From a checkpoint of a small model that answers yes/no questions on an image's attributes: fusion encoder norm rmsnorm.
Rows from block 6 of the image encoder of a small model that answers yes/no questions on an image's attributes, named by matrix and row number. Rows with one number belong to one neuron. Each number is 128 + 24 x the weight over its row's rms, rounded and kept within 0 to 255. All counts start at 0.
After each neuron's rows are labels from the 100 images, of 14848, where the neuron reaches its highest value: "patch colour" is the nearest of a few named colours to the mean colour under the peak. Only what is clearly more common there than usual is listed. The data: Sentinel-2 satellite tiles (TerraMesh). In brackets: how many of the 100, against the usual share in percent.
# fc1: MLP up (encoder.blocks.6.mlp.fc1.weight, 1024x256), inputs 172-255
# fc2: MLP down (encoder.blocks.6.mlp.fc2.weight, 256x1024, transposed), outputs 172-255

fc1.765 [ 72 118 121  81 154 166  58 115 125 118 146 145 119 152 117  79 116  92 137 131 107 128 124 128 163 154 132 116 161 162 101 132 125 121 156  89  75 162 165 121 169 122 137 113 108 139 124 133 124 136 147 156 128 167  92 112 126 113 123 157 124 130 143 129 135 108 106 149 108 121 132 106 134 131 185 154 138 188 139 114 149 139 117 137]
fc2.765 [173 157 164 130 107 164 158 136 158 123 181  98 141 145 142 124 127 110 129  96 136 103 118 163  79 130 125 171  87 159 121 102 130 105 135 151 136 107  75 134  89  99  98  86 122 142 128 117 152 149 140  99 154 128 149 137 125 164 150 121 102 124 150 158 140 149 168 106 154  98 108 135 113 132  90 136 152 116  93 171 153 175 161 148]
patch colour: white (42 vs 3.2); pink (34 vs 8.4)

fc1.291 [130 131 124 159 161 109 106  79 138 160 119 127 136  99 138 132 139  90 154 117 100 172  92 126 126 123 145 123 109 112 171 165 132 113 115 129 135 141 148 115 127 135 119 121 162  90 144 108  82  82  95 147 156 161 123 115 140 167 149 167 131 102 166 116 121 113  87  81 110 117  88 118 104 144 105 181 158 128 126 100 141 112 128 131]
fc2.291 [126  94  85 145 112 130 151 168 128  76 121  89 127 146 119 144 118 164 150 125 113  69 124 100 143 134 135 117 145 152 117 110 143 105  85  93 132 127 109 107 119 148 145 159  91 114 145 136 169 163 145 138 132 126 120 159 145  86 103 159  72 156 143 143 181 135 145 144  91 146 161 113 139 144 166  89 100 127 105 139 116 155 138 124]
patch colour: grey (63 vs 28.3)

fc1.147 [111  98 126 137 158 141 179 152 147 153 138 151 134  97 179 121 145 124 148 144 142 165 142 124 157 109 161 100 115 141 132 118  86  92 153 115 149 105 137 135 147 161 114 121 139 125 112 126 152 102 124 167 143 121 143  99 167 127  82 138 134  95 101 126 150 161 133  98 159  93 116 122 114  86  95 123 141  82 156 118 138 163 105 181]
fc2.147 [136 128 117  91 162 148 125 138 112 124 123 150  89 151 156 175 116 152 139 140 109 167 127 120 142 136 120 143 122 114 128 116 127 158  81 139 112 130 101 114 148 138  77 172 173 115 122 127 176 125 161 125  90 136 173 106 104 168 152 121 128 154  92 116 140 134 185 149 125 114 128 127 145 100 143 147 149 149 142 141 123 104 117 108]
patch colour: pink (58 vs 8.4)

fc1.7 [ 92 139 128 168 118 118 132 111  88 134 136 146  81 121 116 104  85 163 156 128  95 104 153 110 137  89 134  89 140 169 160 148  90 171 129 127 122 115  76 155 154 106 103 143  82 106 113 181 119 163 113 120 112  95 133 127 103  99 139 109 117 147 184  76 123 112 176 111 165 156 146 176 148 115 150 100 138 145 149 107  97 145 142 105]
fc2.7 [170 149 119  68 114 141 114 149 155 142 135 104 114 127 139 146 130 127 112 118 161 129 148 166 158 172 130 138 109 117 118 132 155 112 123 127 138 163 113  74 120 116 102 146 167 129 137 106 134  93 177 149 129  91 132 128 164 123 130 180 110  78 137 178 113  94  94 173 120 159 106 114  91 127 119 170  68 118 118 163 134 133 134 161]
patch colour: black (41 vs 14.8)

fc1.262 [155 113  97 113 139 116 110 135 149 125 128 149 114  90  87 108  99 120 141 136  94 161 133 115 149 164 151 181 123 145 111 144 135 130 138 105 139 135  93 118 169 114 121 106  74 138 140 124 105 168 144 119 103 130  83 129 122 160 126 173 134 156 153  90 112 146 101 115 133 123 102 109 147 124 152 118 119 123 119 130 105 154 130 102]
fc2.262 [146 126 109 105 127 126 151  56  92 140  91 151  89 179 130 147 130 159 123  89 139 102 148 138 117 150 153 164  99 116 177 120 146 106 144 146 136 120 109 181 120 131 123 111 163 158 119 123 126 113 102  75 103 141 120 122 145 152 157 156  73 183 135 122 127 102 131 127 129 135 122 116 107  88 116 142 115 127 101  95 137  92 146 146]
patch colour: black (79 vs 14.8)

fc1.733 [150 125 113 123 131  98 118 138 100 148 130 151 130 162  99 172 164 136 162 115 139 147 181 114  94 113 144 180 154 127 143 129 100 105 123 126 127 118  89 146 101 118 155 120 127 111 127 144 112 105 140 124 130 105 157 162 146 153 142 115 165  94  84 139  92 103 121 106 119 136 105 133 128 162 111 107 123  78 123  90 157 115 122  44]
fc2.733 [153 144 135 119 121 129 121 104 172 127 128 103 115 108 160 104 102 134 115 114 151 111  94 121 163  92 114  68  84 110 133 132 151 127 139 136 127 168 158 145 163 114 106 136 151 149 126 120 152 154  91 136 147 127 153  94 127 122 137 135  95 162 164  96 157 169 146 117 169 164 144  95 138 119 104 161 112 117 106 146 139 127 168 177]
patch colour: green (30 vs 0.9)

fc1.611 [154 114 149 132 134 136 130  96 109 200 149 125 120 111  97 100 107 133 137 131  99  87 113 143 132 107  95 111 150 139 118 117  91 113 142 104 115 140 173 149 138 164 133 117 156 108  99 178 114 128 121  86 169 107 177 122 108 134 123 133 107 101  99 117 153  87 122  96 151 113 104 152 164  89 156 147  79  97 107 110 115 124 106 134]
fc2.611 [131 131 115 140 134 120 112 150 165 145 109 158  86 128 154 197 152 191 139 167 186 136 113 119 139 132 128 150 148 136 106 148 143 136 118 158 128 133 114 114 131 140 105 117 116 153 177 138 178 103 140 127  64 119 135 186  99 178 121 147 124 130 152 151 134 135 129 129 141  97 141 135 128 149  82 112 126 126 124 160 125 112 159 136]
patch colour: white (67 vs 3.2)

fc1.763 [127 119 152  95 113 133 109 133 156 144 113 138  89  81 102 104 139 100 192 127 130 167 135 102 110 132 134 148 152 122 130 120 129 132 138 139 138 138 130 140  98 140 133 118 113 103 121 142 129  99  86 144 142 145 107 184  84 111 152 152 136 149 154 107 128 160 109  89 142 116 146 146 127 161 138 109  95 142  88 156 144 130 112  90]
fc2.763 [115 115 142  74 105 154  99 113 149 123 140 141 155 136 171 121 110 143 104 132 110 120 156 135 173 101 148 129 106 125 136 136 117 115 128  96 135  56 102 154 131 154 157 138 143 104  87 166 118 154 146 117 166 111 134  74 171 149 137 137 108 123 114  88 125 134 149 128  95 101  75  99 117 124 169 109 151 152 111  87 100 119 142 140]
patch colour: white (64 vs 3.2); pink (26 vs 8.4)

fc1.308 [121 144 107 164  98 125 122 136 133 116 173 106 113 116 131 144 134  87 143 125 149 159 140 149 105 111 104 138 154 124 138 136 111 157 186 105 129 116 130 122 123 127 113  67 123  60 109 115 128 125 126 126 124 120  85 159 106 141 130 113 152 139 124 133 113 133 148 104 188 113 139 139 106 120 111 113 113 134  74 124 131 133 106 123]
fc2.308 [144  87 138 129 142 126 143 101 185 140 105 176 157 165  99 127 117 122 138 135  90 119 107 111 172 147 108 112  89  99 114 109 156  60  80 154 133 147 141 127 105 143 101 181 126 186 134 140 118 127 140 113 139 143 178 131 136 106 158 145 119 133 155 146  89 128 104 113  99  98 110 156 137 138 124 158 156 116 146 128 129 126 157 124]
patch colour: black (34 vs 14.8)

fc1.0 [109 135 148  94 109 113 107 155  81 129 133 120 146 128 128 162 118 122 105  70  90 106 125 159 117 120 128 114 111 117 127 167 154 115 145  81 158 141 103 137 105  90 125 173  73 128 158 163 118 173 157 160 136 128 144 132  89 127 131 148  93  92 167 135 146 102  99 124 113 104 161 124 150 154 116 154  95 153 171 132 115 106 136 143]
fc2.0 [180 135 147 121  91 146 156 113 142 115 147 129 120 137 104  98 138 160 142 133 115 150 108 133 114 126 144 148 144 172 113  60  96 124 124 157 139 109 123 132  74 131 112 115 148 124 142 150 151 137 152 115 117  91 125 161 123 142 100 114 129 111 137 176  83 116 130 112 133 159 111  99 119  80 140 131 148  99 148 136 122 105 130 163]
patch colour: green (63 vs 0.9)

fc1.337 [125 141 138 111 177 116 142 110 147 121  90 108 158 109 137 106 159  92 132 145 157  78 142 103 108 116 147 126  99 164 109 118 133 136  90 149 101 142 129 159 129 156 141 145 133 152 136 155 111 143 121  81 169 126 134  99 143 123 133 116 114  98  87 125 160 114  88 131 105 130 112 124 125 121 110 138 146 109 138 167 184 170 156 133]
fc2.337 [126 135 141 144 122 160 123 119 121 115 132 101  95 154 129 143 106 178 128 128 114 138 117 136 179 110 131 133 167 145 125 149 126 152 138 111 144 132 118 105 122 115  96 116 102  74 131 104 159  97 114 144 104 120 110 171 110 124 117 174 152 123 147 107  98 156 125 107 160 106 119  97 118 137 153 101  90 127 149 107  95 121 136 112]
patch colour: brown (85 vs 40.6)

fc1.679 [107 134  90 157  81  85 175 140 188  92 132 115 148  93 122 149 143 155 123 162 144 137 143 126 147 103  87 124 132 130 147 123 142  92 119  94 120 129 110  92 133 139 129 153 142 135 109 109 151 113 137 127 111 125  82 124 139  76 112 131 136 117  99 106 133 159 117  72 132  87 129 123 141 103 134 153 112 113 156 138 121 145 166 138]
fc2.679 [138 137 149 126 128 155 101 136 124 134 134  97 102 127 147 148 116 141 126 149 129 129 110 136 135 139 131 121 141 104 101 141  92 157 120 148 140 133 115 136 103 132 125 130 118 129 151 102 149  94 137 143 159 142 137  97 108 102  93 110 166 130 114 150 134 140  91 187 133 138 116  84 118 115 124 112 173 177 139 119 138 130 112 119]
patch colour: pink (55 vs 8.4)

fc1.609 [155 182  81 100  82 126 147 140 148 140 120 123 129 102 123 138 136 110 112 156  97 115 158 100 108 145 185 112 131 124 108 115 146 131  84 168 120 119 160 129 134 117 123  96  96 117 153 114  91 144 119 118 137 121 146 115 130 139 163 122 164 113 139 145 122 130 145 140 131 109  87 167 131 119 116  95 123 118 142  72 174 128 160  93]
fc2.609 [114 137 132 149  97  97 149 115 115 134  94 120 127 112 111 157 116 127 146 128 147  96 121 145 171 157 124 137 109 137 140 132 143 152 118 123 102 170 112 148  71 138 115 164 155 124 103 125 129 149 129 123  88 137 108 122 131 101  99 178 104 130 156 137 107 150 146 103 112 102 129 157 126 155 102 159 111 125 110 141  90 172 154 191]
patch colour: brown (66 vs 40.6)

fc1.298 [116 119 101 111 123 141 130 141 112 179 113 134 126  97 181 140 130 134 153 114 133 104 124 142 123  78 133 103 115 144 133 126 102 135 121 127 119 138 106 160 132 107 141 157 127 126 172 110 108 102 133 137 116 144 146  92 130 141 132 168 122 123 154 125  79 153 117 105  92 164 128  74 135 127 110 142 151 141 164 151 152 153 123 112]
fc2.298 [121 151 180 136  90 124 172 199 110  85 102  88 115 147 126 122 138 128 124 134 132 136 123 112 132 144 108 144  95 152 155 121 150 121 136 130  77  85 142 136 130 112 147 103 154 145 109 162 167 117 118 132 121 154 135 130 131 120  82 129 157 143 114 156 196 140  96 117 122 117 103 157 114 126 147 137  98  94 103 137  84 124 101 168]
patch colour: brown (81 vs 40.6)

fc1.102 [125 141 130  80 129 130 102  85 130  97 170 133  89 138 159 140 139 148 141 126 112 121  86 129 146 145 144  99 154 146 118  77 103 127 123 120 160 132  91  94 118 113 133 145 120 118 150 165 122 119 140  76 144  84 126 202 150 138 119 125 155 144 137 124 123 154 137 136 161  78  87 102  98 149  85  72 126 141 125 164 107 142 160 135]
fc2.102 [136 158 150 121 127 124  75 142 131 126 141 157 163 114 130 159 154 102 144 150 182  95 158 123 140 100 110 130 100  92 116 117 145 112 147 121 117 124 152 146 134 108  77 132 141 128 142 117 115 149  92 156 116 151 135  79  86 132 148 134  93 121 118 112 147 113  84 147 127 141 137 144 162 139 143 120 128  99 131  81 144 149 116 133]
patch colour: cyan (26 vs 0.2)

fc1.640 [119 108 127 109 141 130 139 121 153 168  96 100 122 129 158 164 142 127 134 166 109 140 136  80 172 124 148 134 101 107  92 109 121 136 128 145 141 136 115  75 117 123  97 132 167 118  87 161 112 183 134 152 106 130 136 148  91 139 127 111 129 127 124 105 156 109 142  89 146 114 131 116 108  53 151  97 116 125 119 128 108 109 110  84]
fc2.640 [132 137 138 104 117  76 169 131 138 110 137 140 118  64 126 112 148 109 121 112 174  94 124 116 120 128 119 155 101 103 113 118 163 135 137 129 143  92 137  98 116 131 141 200 128 112 147 180 120 121 155  76 156 156  80 140 139  60  90 105 106 122 123 121 113 165 158 182 162 105 147 143  81 166 166 103 150 137 130 140 162 130 129 128]
patch colour: pink (38 vs 8.4)

fc1.665 [116 103 156 151 139 171 133 122 114 130 157 106  75 167 115 136 132 109 142 114  95 131 122 135 107 103 112 114 139 132  69 135  96 124 180 125 153 136 119  90 142 102 153 127 150 103 137 130 106 145 136 149 117 138 167 143 103 155 100 147 136 136 140 103 177 125 140 134 120  86 123 153 136 102 149 130 101 189 124 168 143 116 142 142]
fc2.665 [134 150 106  53 115 132 155 144 143 105 133 121 139  94 161  99 141 117 123 106 150 116 144 179 124 120 123 191  86 117 137 123 134 101 148 149 136  75 151 172  84 124 114 105 142 168 126 127 128  96 153 120 157 106 124 148 104 121 155 120  92 146 141 154 105 117 165  93 132 136 106  92 106 129 141 115 140  96 128 119 112 154 136 123]
patch colour: white (32 vs 3.2)

fc1.243 [117 144 130 112 108 168 151  64 129 138 147 172 140  97 142 154 146 129 117 128  94 105 124 114 142 173 135  95 177 147 154 152 124 131 100  86 154 115 174 101 158 126 141 152 108 117 171 137 132 137  93 128 136 103 150 135 139  87 155 120 142 171 151  94 104  64 113 130 107 132 113 162 128  95 183 123 131 143 150 130 129 159 159 122]
fc2.243 [118 112 106 156 119  89 134 114 117 169 188 119 112 155 112 120 102 146 129  94 152 143 123 167 144 130 104 125 105 156 106 121 108 123 101 127 136 131  94 123 133 114 124 128 120 134 109 147 104 142 130  93  96 127 147 124 139 154  99 114 125 126 176  55 118 131 108 129 137 132 148 135 189 157 101 113  92 135 138  99  85 123 123 119]
patch colour: orange (29 vs 3.3)

fc1.101 [125 106 139 130 194 182 149 147  96 125  97 154 115 115 146 109 106 150 109 125 156  74 108 126 143  73 120 121 145 119 113  98 120 121 126 150 102 139 113 120 121  85 123 137 133 139 111 151 136 133 174  98 152 106 123 118 174 147 112 127 106 113 130 147 124 116 109 125  94 142 168 110 109 132 155 159 154  59 120  81 123 139 110 119]
fc2.101 [155 122  97 161 132 124  98 116 154 137 120 186 161 141 121 171  88 132 111  92  96 111 135 141 135 116 156  92 138 116  95 128  93 138 134 164 166 142 139 104 154  93 104 168 107 139 125 145 133 116 124 126 120  91 136 145 146 120 149 121 183 124 129 138 143 100 173 135 126 153 101 133 138 150 139 143 102 150 113 136 162 119 128  98]
patch colour: white (55 vs 3.2); pink (42 vs 8.4)

fc1.766 [128 110 119 169 115 158 159  91 155 103 155  99 152 126 111 161  91  80  54 103 173 139 107  90 150 107 108 135 176 137 139 117 123 109 160 150 138 128 113 115 121 125 160 116 162 129 134 135 103 170 154 112 158 114 123 165 128 163 156 131 126 120 146  89 125  98 129 145 123 154 115 124 138 160 129  90 118  72 107 138 144 148 139 103]
fc2.766 [151 144 132  85 143  95 111 105 109 158 113 130  99 132 162  98 150 123 165 122  91 116 134 199 102 124 139 153 102 101 118 155 138 117 117 103 117 147 140 158 138 130 132  86 119 152 112 113 125  91 113 189 110 128 102 100 102 111 111 145 164 124  76 166 145 153 139 118 139 155 139 107  95 149 125 158 152 144 171  94 156 127 131 142]
patch colour: pink (43 vs 8.4); white (25 vs 3.2)

fc1.744 [137 154 156 100  85 117 107 172 131  82 157 105 133 154 149 125 154 131 132 138  88 127 113 143 125 123 113 125 151 100 122 121 142 157 138 133 152 135 132 147 130 101 106 132  92  92 160 143 142 133 117 149 128 161 105 126 108 145 124 127 119 133 140 128 118 128 102 130 133 123 152 154 116 132 142 127  82 104 181 156 161 157 158 151]
fc2.744 [175 119 148 116  75 120 125 132 136 133 131 135  87 107 121 109 139 100 148  99 111 111 132 120 111 101 114 118 119 131 129  78  82 108 161  95 140 111 128 147  95 134 117 135 143 147 104 161 117 153 140 130 161  86 132 139 129 151 121 132 137 147 138 179 119 157 137 103 126 117 102  96 124  86 139 100 138 128 119 130 114 104 108 182]
patch colour: cyan (34 vs 0.2); green (28 vs 0.9)

fc1.447 [111 133 156 143 174 142 166 114 131  97  94 135 142 110 148 122 146 130 117 144 133 128  95 139 105  91 119 126 160 115  70 122 170 131 138 129 114 138 126 157 147  84 134 143 150 133  91 154 189 129 139 124 119 126  94 186 120 124 153 142 134 104 147 116 117  78 160 122 119 114 143 127 175  97 133 108 155 159 128 118 118 123 118 157]
fc2.447 [162 135 115 120 139 143 103 147 131 155 130 148 147  88 134 141 102 143 120 105 149 112 130 111 129  99 186 140 136 100 139 123 135 121 146 127 118 141 143  89 127 120 113 159 149 124 143 140 153  90 113 141 155 117 114 128 134 132 132 148 150  46 142 138 157 101 126 137  60 135 155 118 130  93 118 144 120 179 109 102 146 129 111 139]
patch colour: white (64 vs 3.2); pink (34 vs 8.4)

fc1.757 [136  92 132  91  92 145  97 148 126  79 126 112 116 122 162 138  97 161 138  98 125  96 123 137 128 123 119 124 104 148  88 151 133 133  95  90 131 157 159 135 115 113  69 155 108 110 127 188 105 134 159 130 117 159 169 164 100 163 151 142 155 145 126 144 150 114 140 153 152  91 150 138 156 167 142 110 131  82 127 109 111 159 125 154]
fc2.757 [153 172 154 134 135 131 119 101 112 158  75 156 132 132 110 169 155  84 144 164 140 133 135  97 109 135 118 131 149 141 137  92 111 163 156 136 152  87 105 134 127 137 147 110 133 124 169 110 155  94 151 147 100  99  81 120 102 174 150 101 108  97 113 124 107 107  91 119 129 140 116 105 126 104 128 109 137 159  99 124 158  75  99 109]
patch colour: cyan (30 vs 0.2)

fc1.73 [123 123 116 108 144 104 154 109 125 141 132 160 157 105 130 126 151 136 145  88 121  94  97 109 123 157 138 104 129 172 100 123 149 155 117 114 133 108  97 122 129 136 162 143  85 132 125 146 162 108 107 108 125  89 125 128 125  75 111 149 142 169 125 113 187 107 125 134 137 117  81 118 118 143 107 115 124 133 115 126 147 101 172 114]
fc2.73 [120 158 127 137 115 153 133  81 124 112 114 104 167 150 117 155 152 146 122 145 129 135 133 147 148 140 102 124 100 107 142 148 132 108 142 117 137 148 163 117 160 101 100 102 150 140 129 108  63 155 115 162 154 173  97 158 139 143 120 145  89 110 140 165 131 124 114 116 172  98 132 139 118 133 146 136 154 141 114 105 152 162 116 145]
patch colour: black (52 vs 14.8)

fc1.512 [154 146  89  89  50 133 157 108 131 127 135  96 143 132 132 136 128 122 167 156 102 121 153 141 140 137 140 120 143 107 191  87 123 127 148  92 132 144 129 154 118 137 144 152 115 161 149 103 111 108 120 141 133 108 107 146 115  91 131 109 177 150 127 141 125  94 110 127 146 135 106 157  97  90 174 153 146 140 105 172 129 118 123  62]
fc2.512 [ 96 108 132 125 150 154 104 139  89 141 144 114 116 148 129 110 110 118 110 126 130 154 116 139 131 178 131 138 148 187  90 130 166 118 136 137  99 122 144 110 121 103 159  72 102 177 116 133 119 146 137 100 147 122  90  95 135 177 151 164 130 118 112  92 103 152 117 107 133 137  87 133 146 119 117 132  85 108 152  72 125 127 118 187]
patch colour: brown (67 vs 40.6)

fc1.756 [ 93 123 149 108 157  95 122 120 104 135 145 158  51 127 152  92 132 165 169 157 110 137 138 122 100 141 151 116 148 133 143 122 120 157 143 124 113 185 133  98 113 145 151 126 165 160 135 133 130 138  77 131 124 122 135 194 131 115 175 103 173 143 156 142  92 121 186 164 137 145 131 138 139 130 145  74 134 114 138 137  87 124 105 180]
fc2.756 [ 96 122 141 147 126 114  86 135 161 120 113  94 128 129  92 106 123 110 123  95 169 122 113 125 103 106 148 110 162 106 137  97 139 129 120 123 135 147 128 142 119 151 125 127 106  96 138 133 131 173 118 115 134 131 119  67 114  94  79  77  89 143 134  89 112 126  58 152 116 141 122 136 162 129  95 133 112 106  98 107 145 125 100 112]
patch colour: grey (60 vs 28.3); pink (38 vs 8.4)

fc1.457 [118 136  97 122 105 110 118 117 120 160 130 145 176  84 118 110 112 156 176 107 129 114 114 123 152 158 177 136  73 132 149 101  82 108 158 149  94 144 114 109 118 100 132 138 136 119 148 142 128 135 155 139 157 150 128 120 138 114 136 102 126 143 137  91 125 105 160 158 115  99 142 141 115 109 137 152 118 142 111 129 129 147  89 134]
fc2.457 [142 170 147 151 131 167 108 151 126 117  93 131  96 124 129 134 149 142 138 201 127 154 128 126  53  95 108  97 168 185 113 141 134 168 129 113 122 119 148 151 142 177 171 159 123 139  94 147 118  69 122 128  92 119 114 154 122 114 113 138 108 156 154 160 138 129 104 133 145 132  99 179 129 115 106 126 135 111 127 127 146 127 136 111]
patch colour: green (31 vs 0.9)

fc1.703 [112 150  74 122 128 127 118 151 138 161 129 133 151 108 153 140 126 165 143  98 130 122 132 118  99 148 161 154 170 140 150  86 116 122 141 146  94 153 122 122 148 153 121 130 161 179 119 116 139 124 163 105 178 161 146 171 131 108 131 102 165 115 169 147 122 146 111 123 143 117  73 110 109 137 118  97 110 122 105 142 103 121 112 112]
fc2.703 [ 89  89 156 144 103 163 129 110 154 124 111 149 110 149 150 142 151 158 138 147 122 128 100 117 143 140 134 138 150 127  94 137 152 139 108 167 163 166  99 140 168  93 143 133  87 125 179 125 122  96 143 106 101 106 129 148 134 180 121 125 125 133 120  87 142 128 129 106 112 145 164 146 150 141 103 125 154 124 170 115 149  97 170 166]
patch colour: pink (59 vs 8.4)

fc1.707 [102 102  85 165 151 125 129 157 142 149 130 135 142 155 131 132 111  85 122 121 120 126 141  62 146  76 140 123 158 159 142 133 113 158 131 121 146 169 120 126 125 153 123  98  84 116 127 139 127 145 119 128  95 103 130  85 128  73 136 111 108  94 159 143 136  71 125 148 111 143 167 148  97 139 145 119 138 144 122 112 125 118 141 122]
fc2.707 [181 147 116 140  99  73  85 144  90  94 146 137 136 143 134 136 150 127 142  91  99 124  99 103 129 139 112 145 115 120 136 150 164 109  80 113 114 136 124 121 124 129 136 160 150 121 143 142 143 122  84 142 157 118 147 132  91 130  85 186 106 128 113 122  64 167 141 160 142 127 152 135 134 151  88 144 116 100 114 148 113 143 115 132]
patch colour: black (42 vs 14.8)

fc1.187 [121 129  99 104  76 142 135 137  88 107 151  81 119 145 139 129 130 151  92 119 129 110 101 133 127 120 171 128 159 113 130 146 132 106 140 135 163  96 127 134 161 104 122 153  87 120 165 115 142 126 126 104 118 113 145 124  94 141 126  92 153  80 159 170 131 114 134 105 157 129 163 123 130 143 125 110 156 110 107 163 130 134 166 128]
fc2.187 [148 144  93 108 135 107 126 106 134 146  95 192 101  96 120 114 111 128 136 119 113 137 142 174 120 153  91 127 120 123 109 106 114 128 115 145  94 150 153 128  84 160 124 110 183 131 131 102 139  79 120 139 133 152 120  96 129 143 128  95  77 140 102 139  64 144 146 138  93  86 133 165  97 116 153 123 131 133 169  49 111 149 128 107]
patch colour: green (36 vs 0.9)

fc1.190 [104  97 135 145 118 169 108 115 155 141 151 132 117  89 122 136 145 105 140 134 109 139 115 122 151 118 142 103 108 139  83  84  88 168 148 125 167 104 159  95  76 157 106 134  87 138 137 114 183 129 105 160 143  93 116 138 115 129  96 101 129 114 150 104 163 125 133 121 142 132 162 117 144 121 166 129 118 142 145 162 146 119 110 144]
fc2.190 [112 140 121 115 103 131 121 138 148 105  94 119 125 148 165 117 101 167 116  72 113 128 145 128 163 135 125 105 121 147 100 169 145 138 162 151 137 153 102 137 127 137 108 154 151 135  85 133 153 157  74 103 170  94 112  82 128 132 131 167 149 122 121 147 132 140 129  93 139 116 156 115 127 179 127  79 142 136  87 105 141 116 134 121]
patch colour: white (98 vs 3.2)

fc1.6 [151 128 111 161 116 141 114 121 108 124 135 122 108 128 124 173 101 164  98 148 128 118 130  91 122 173  91  85  92 170  95  92 126 147 142 123 140 120 174 120 118 107 120  94 106 120  80 154 165 166 154 122  89  92 130 143  83 139 128 133 150 165 121  99 127 107 195 180 157 141 110 118 146 113  89 124 139 138 109 148 113 163  97 124]
fc2.6 [127 191 134  99 168 135 148 116 117 120  96 148 174 135 133  72 150 108 140 123 126 119 166 164 121 121 151 160 181 109 157 164 134  98 141 138 105 101  94 147 120 160 133 147 111 159 136 113 101 117 115  76 106 193 138 139 149 132 153 129  98  89 136 141 131 135  69 111 105 100 126 146 110 146 167  90 101 130 141  90 128 110 164 140]
patch colour: black (70 vs 14.8)

fc1.354 [143 128 100 120 115 130 140 111 169 144 100 191 142  95 136 167 127 163 142 104 111 128 118 119 146 175  91 123  93 155 126 103 146 151 118 158 119 161 127  72 103 129 109 114  90 157 197 133 137 105  80  99 111 112 152 182 132 126 123 164 103 104 108 125 122 125 145 114 148 148 150 150 132 142 116 148 108 144 120 104 125 113 157 129]
fc2.354 [149 189 137 158 155 131 101 147 112  97 117  50  81 141 153  99 122 124 141 153 140 142 123 115 118 129 142  91 157 137 160 121 147 103 129  77 137 104 141 149 141 126 133 133 116 104 120 133 158 150 125 137 124 143  96  78 134 145 146 123 120 139 149  79 122 139  70 162 135 132 135 114 128 111 129  99 141 130 102 126 143 162 139 137]
patch colour: black (75 vs 14.8)

fc1.552 [164 112 120 145 163 150 143 123 115 147 120 172 116  95 149  77 112 126  88  99 110  76  83  93 138 136 127 128 184 124 124 158 130 100 134 148  99 121 146 104 130 116 117 144 114 156 157 131  86 107 195 124 140 138 117 115 123 142 138 100 130 147 188 130  95 141 111 103 123 156 117 134 154 150 134 109 117  93  99 117 146 156 128 145]
fc2.552 [139 106 121 154 130 135 103 121 151 129 112 140 110 154  90 197 117 139 176 153 156 152 135 110 143 122 143 114 104 176 106 136 106 159  90 127 191 134 119 126 142  83 146 100  90 141 126 145 174 123 141  94 118 167 130 179 140 150 129 137 155  91 123 115 160 102 130 113 161 156  92 105 123 120 147 155 142 113 110 119 163 141 166 156]
patch colour: grey (65 vs 28.3); pink (30 vs 8.4)

fc1.401 [116  83 104 155  90 139 115  89 153 124 162 101  83 162 148 148  98 124  94 162 155 179 139 133 136  87 127 153 169 115 137 154 139 122 126 153 149 162 159 181 179 163 133  92 114 140 145 143 146  97 124 123 107 138 154 137  91 129 111  93 131 103 155  63 112 116 118 132 121 143 115 144 109 165 132 106 145  73 124 148 172 100 179 126]
fc2.401 [141 142 147  74 117 118 126 138 121 164 128 140 162 109 117 174 127  99 130  99 137 117 105 156 125 148 118 139 118 105 110 140 101 141 115 116 127 119 103  80 107  98 128 112 146 144  79 131 143 168  99 179 167  94 166 108 135 135 165 144 145 115 134 145 168 134 113 137  89 144 139 125  93 120 121 148 131  98  93 110 118 141 106 130]
patch colour: black (44 vs 14.8)

fc1.583 [139 135 114 119 162 130 123 117  94 116 107 105 122 129 118 119 119 128  69 126 151  79  91 121 157 138 136 126 162 173 101 124  92  88 162 171  96 130 176 120 151 182 133 138 103 108 142 175 143  99 127  87 133 116 144 124 134  97 131 100 167 113 134 115 155 137 123 142 171 125 149 142 154 136 106 110 131 179 167 117 113 101  97 118]
fc2.583 [127  96 143 160 122 155 109 123 151 171 109 162 114 132 142 117 139 137 147 163 127 145 125 184 125  97 138 144 101 140 117 156 182 154 131 143 116 155 121  79 113  84 148 109 158 132  90 101 152 159  86 114 122 132 159 126 107 163 136 127 106 146 152 159 105 106 113 130  95 145  90 114  96 127  96 148 111 102  96 171  95 138 135 150]
patch colour: white (63 vs 3.2); pink (34 vs 8.4)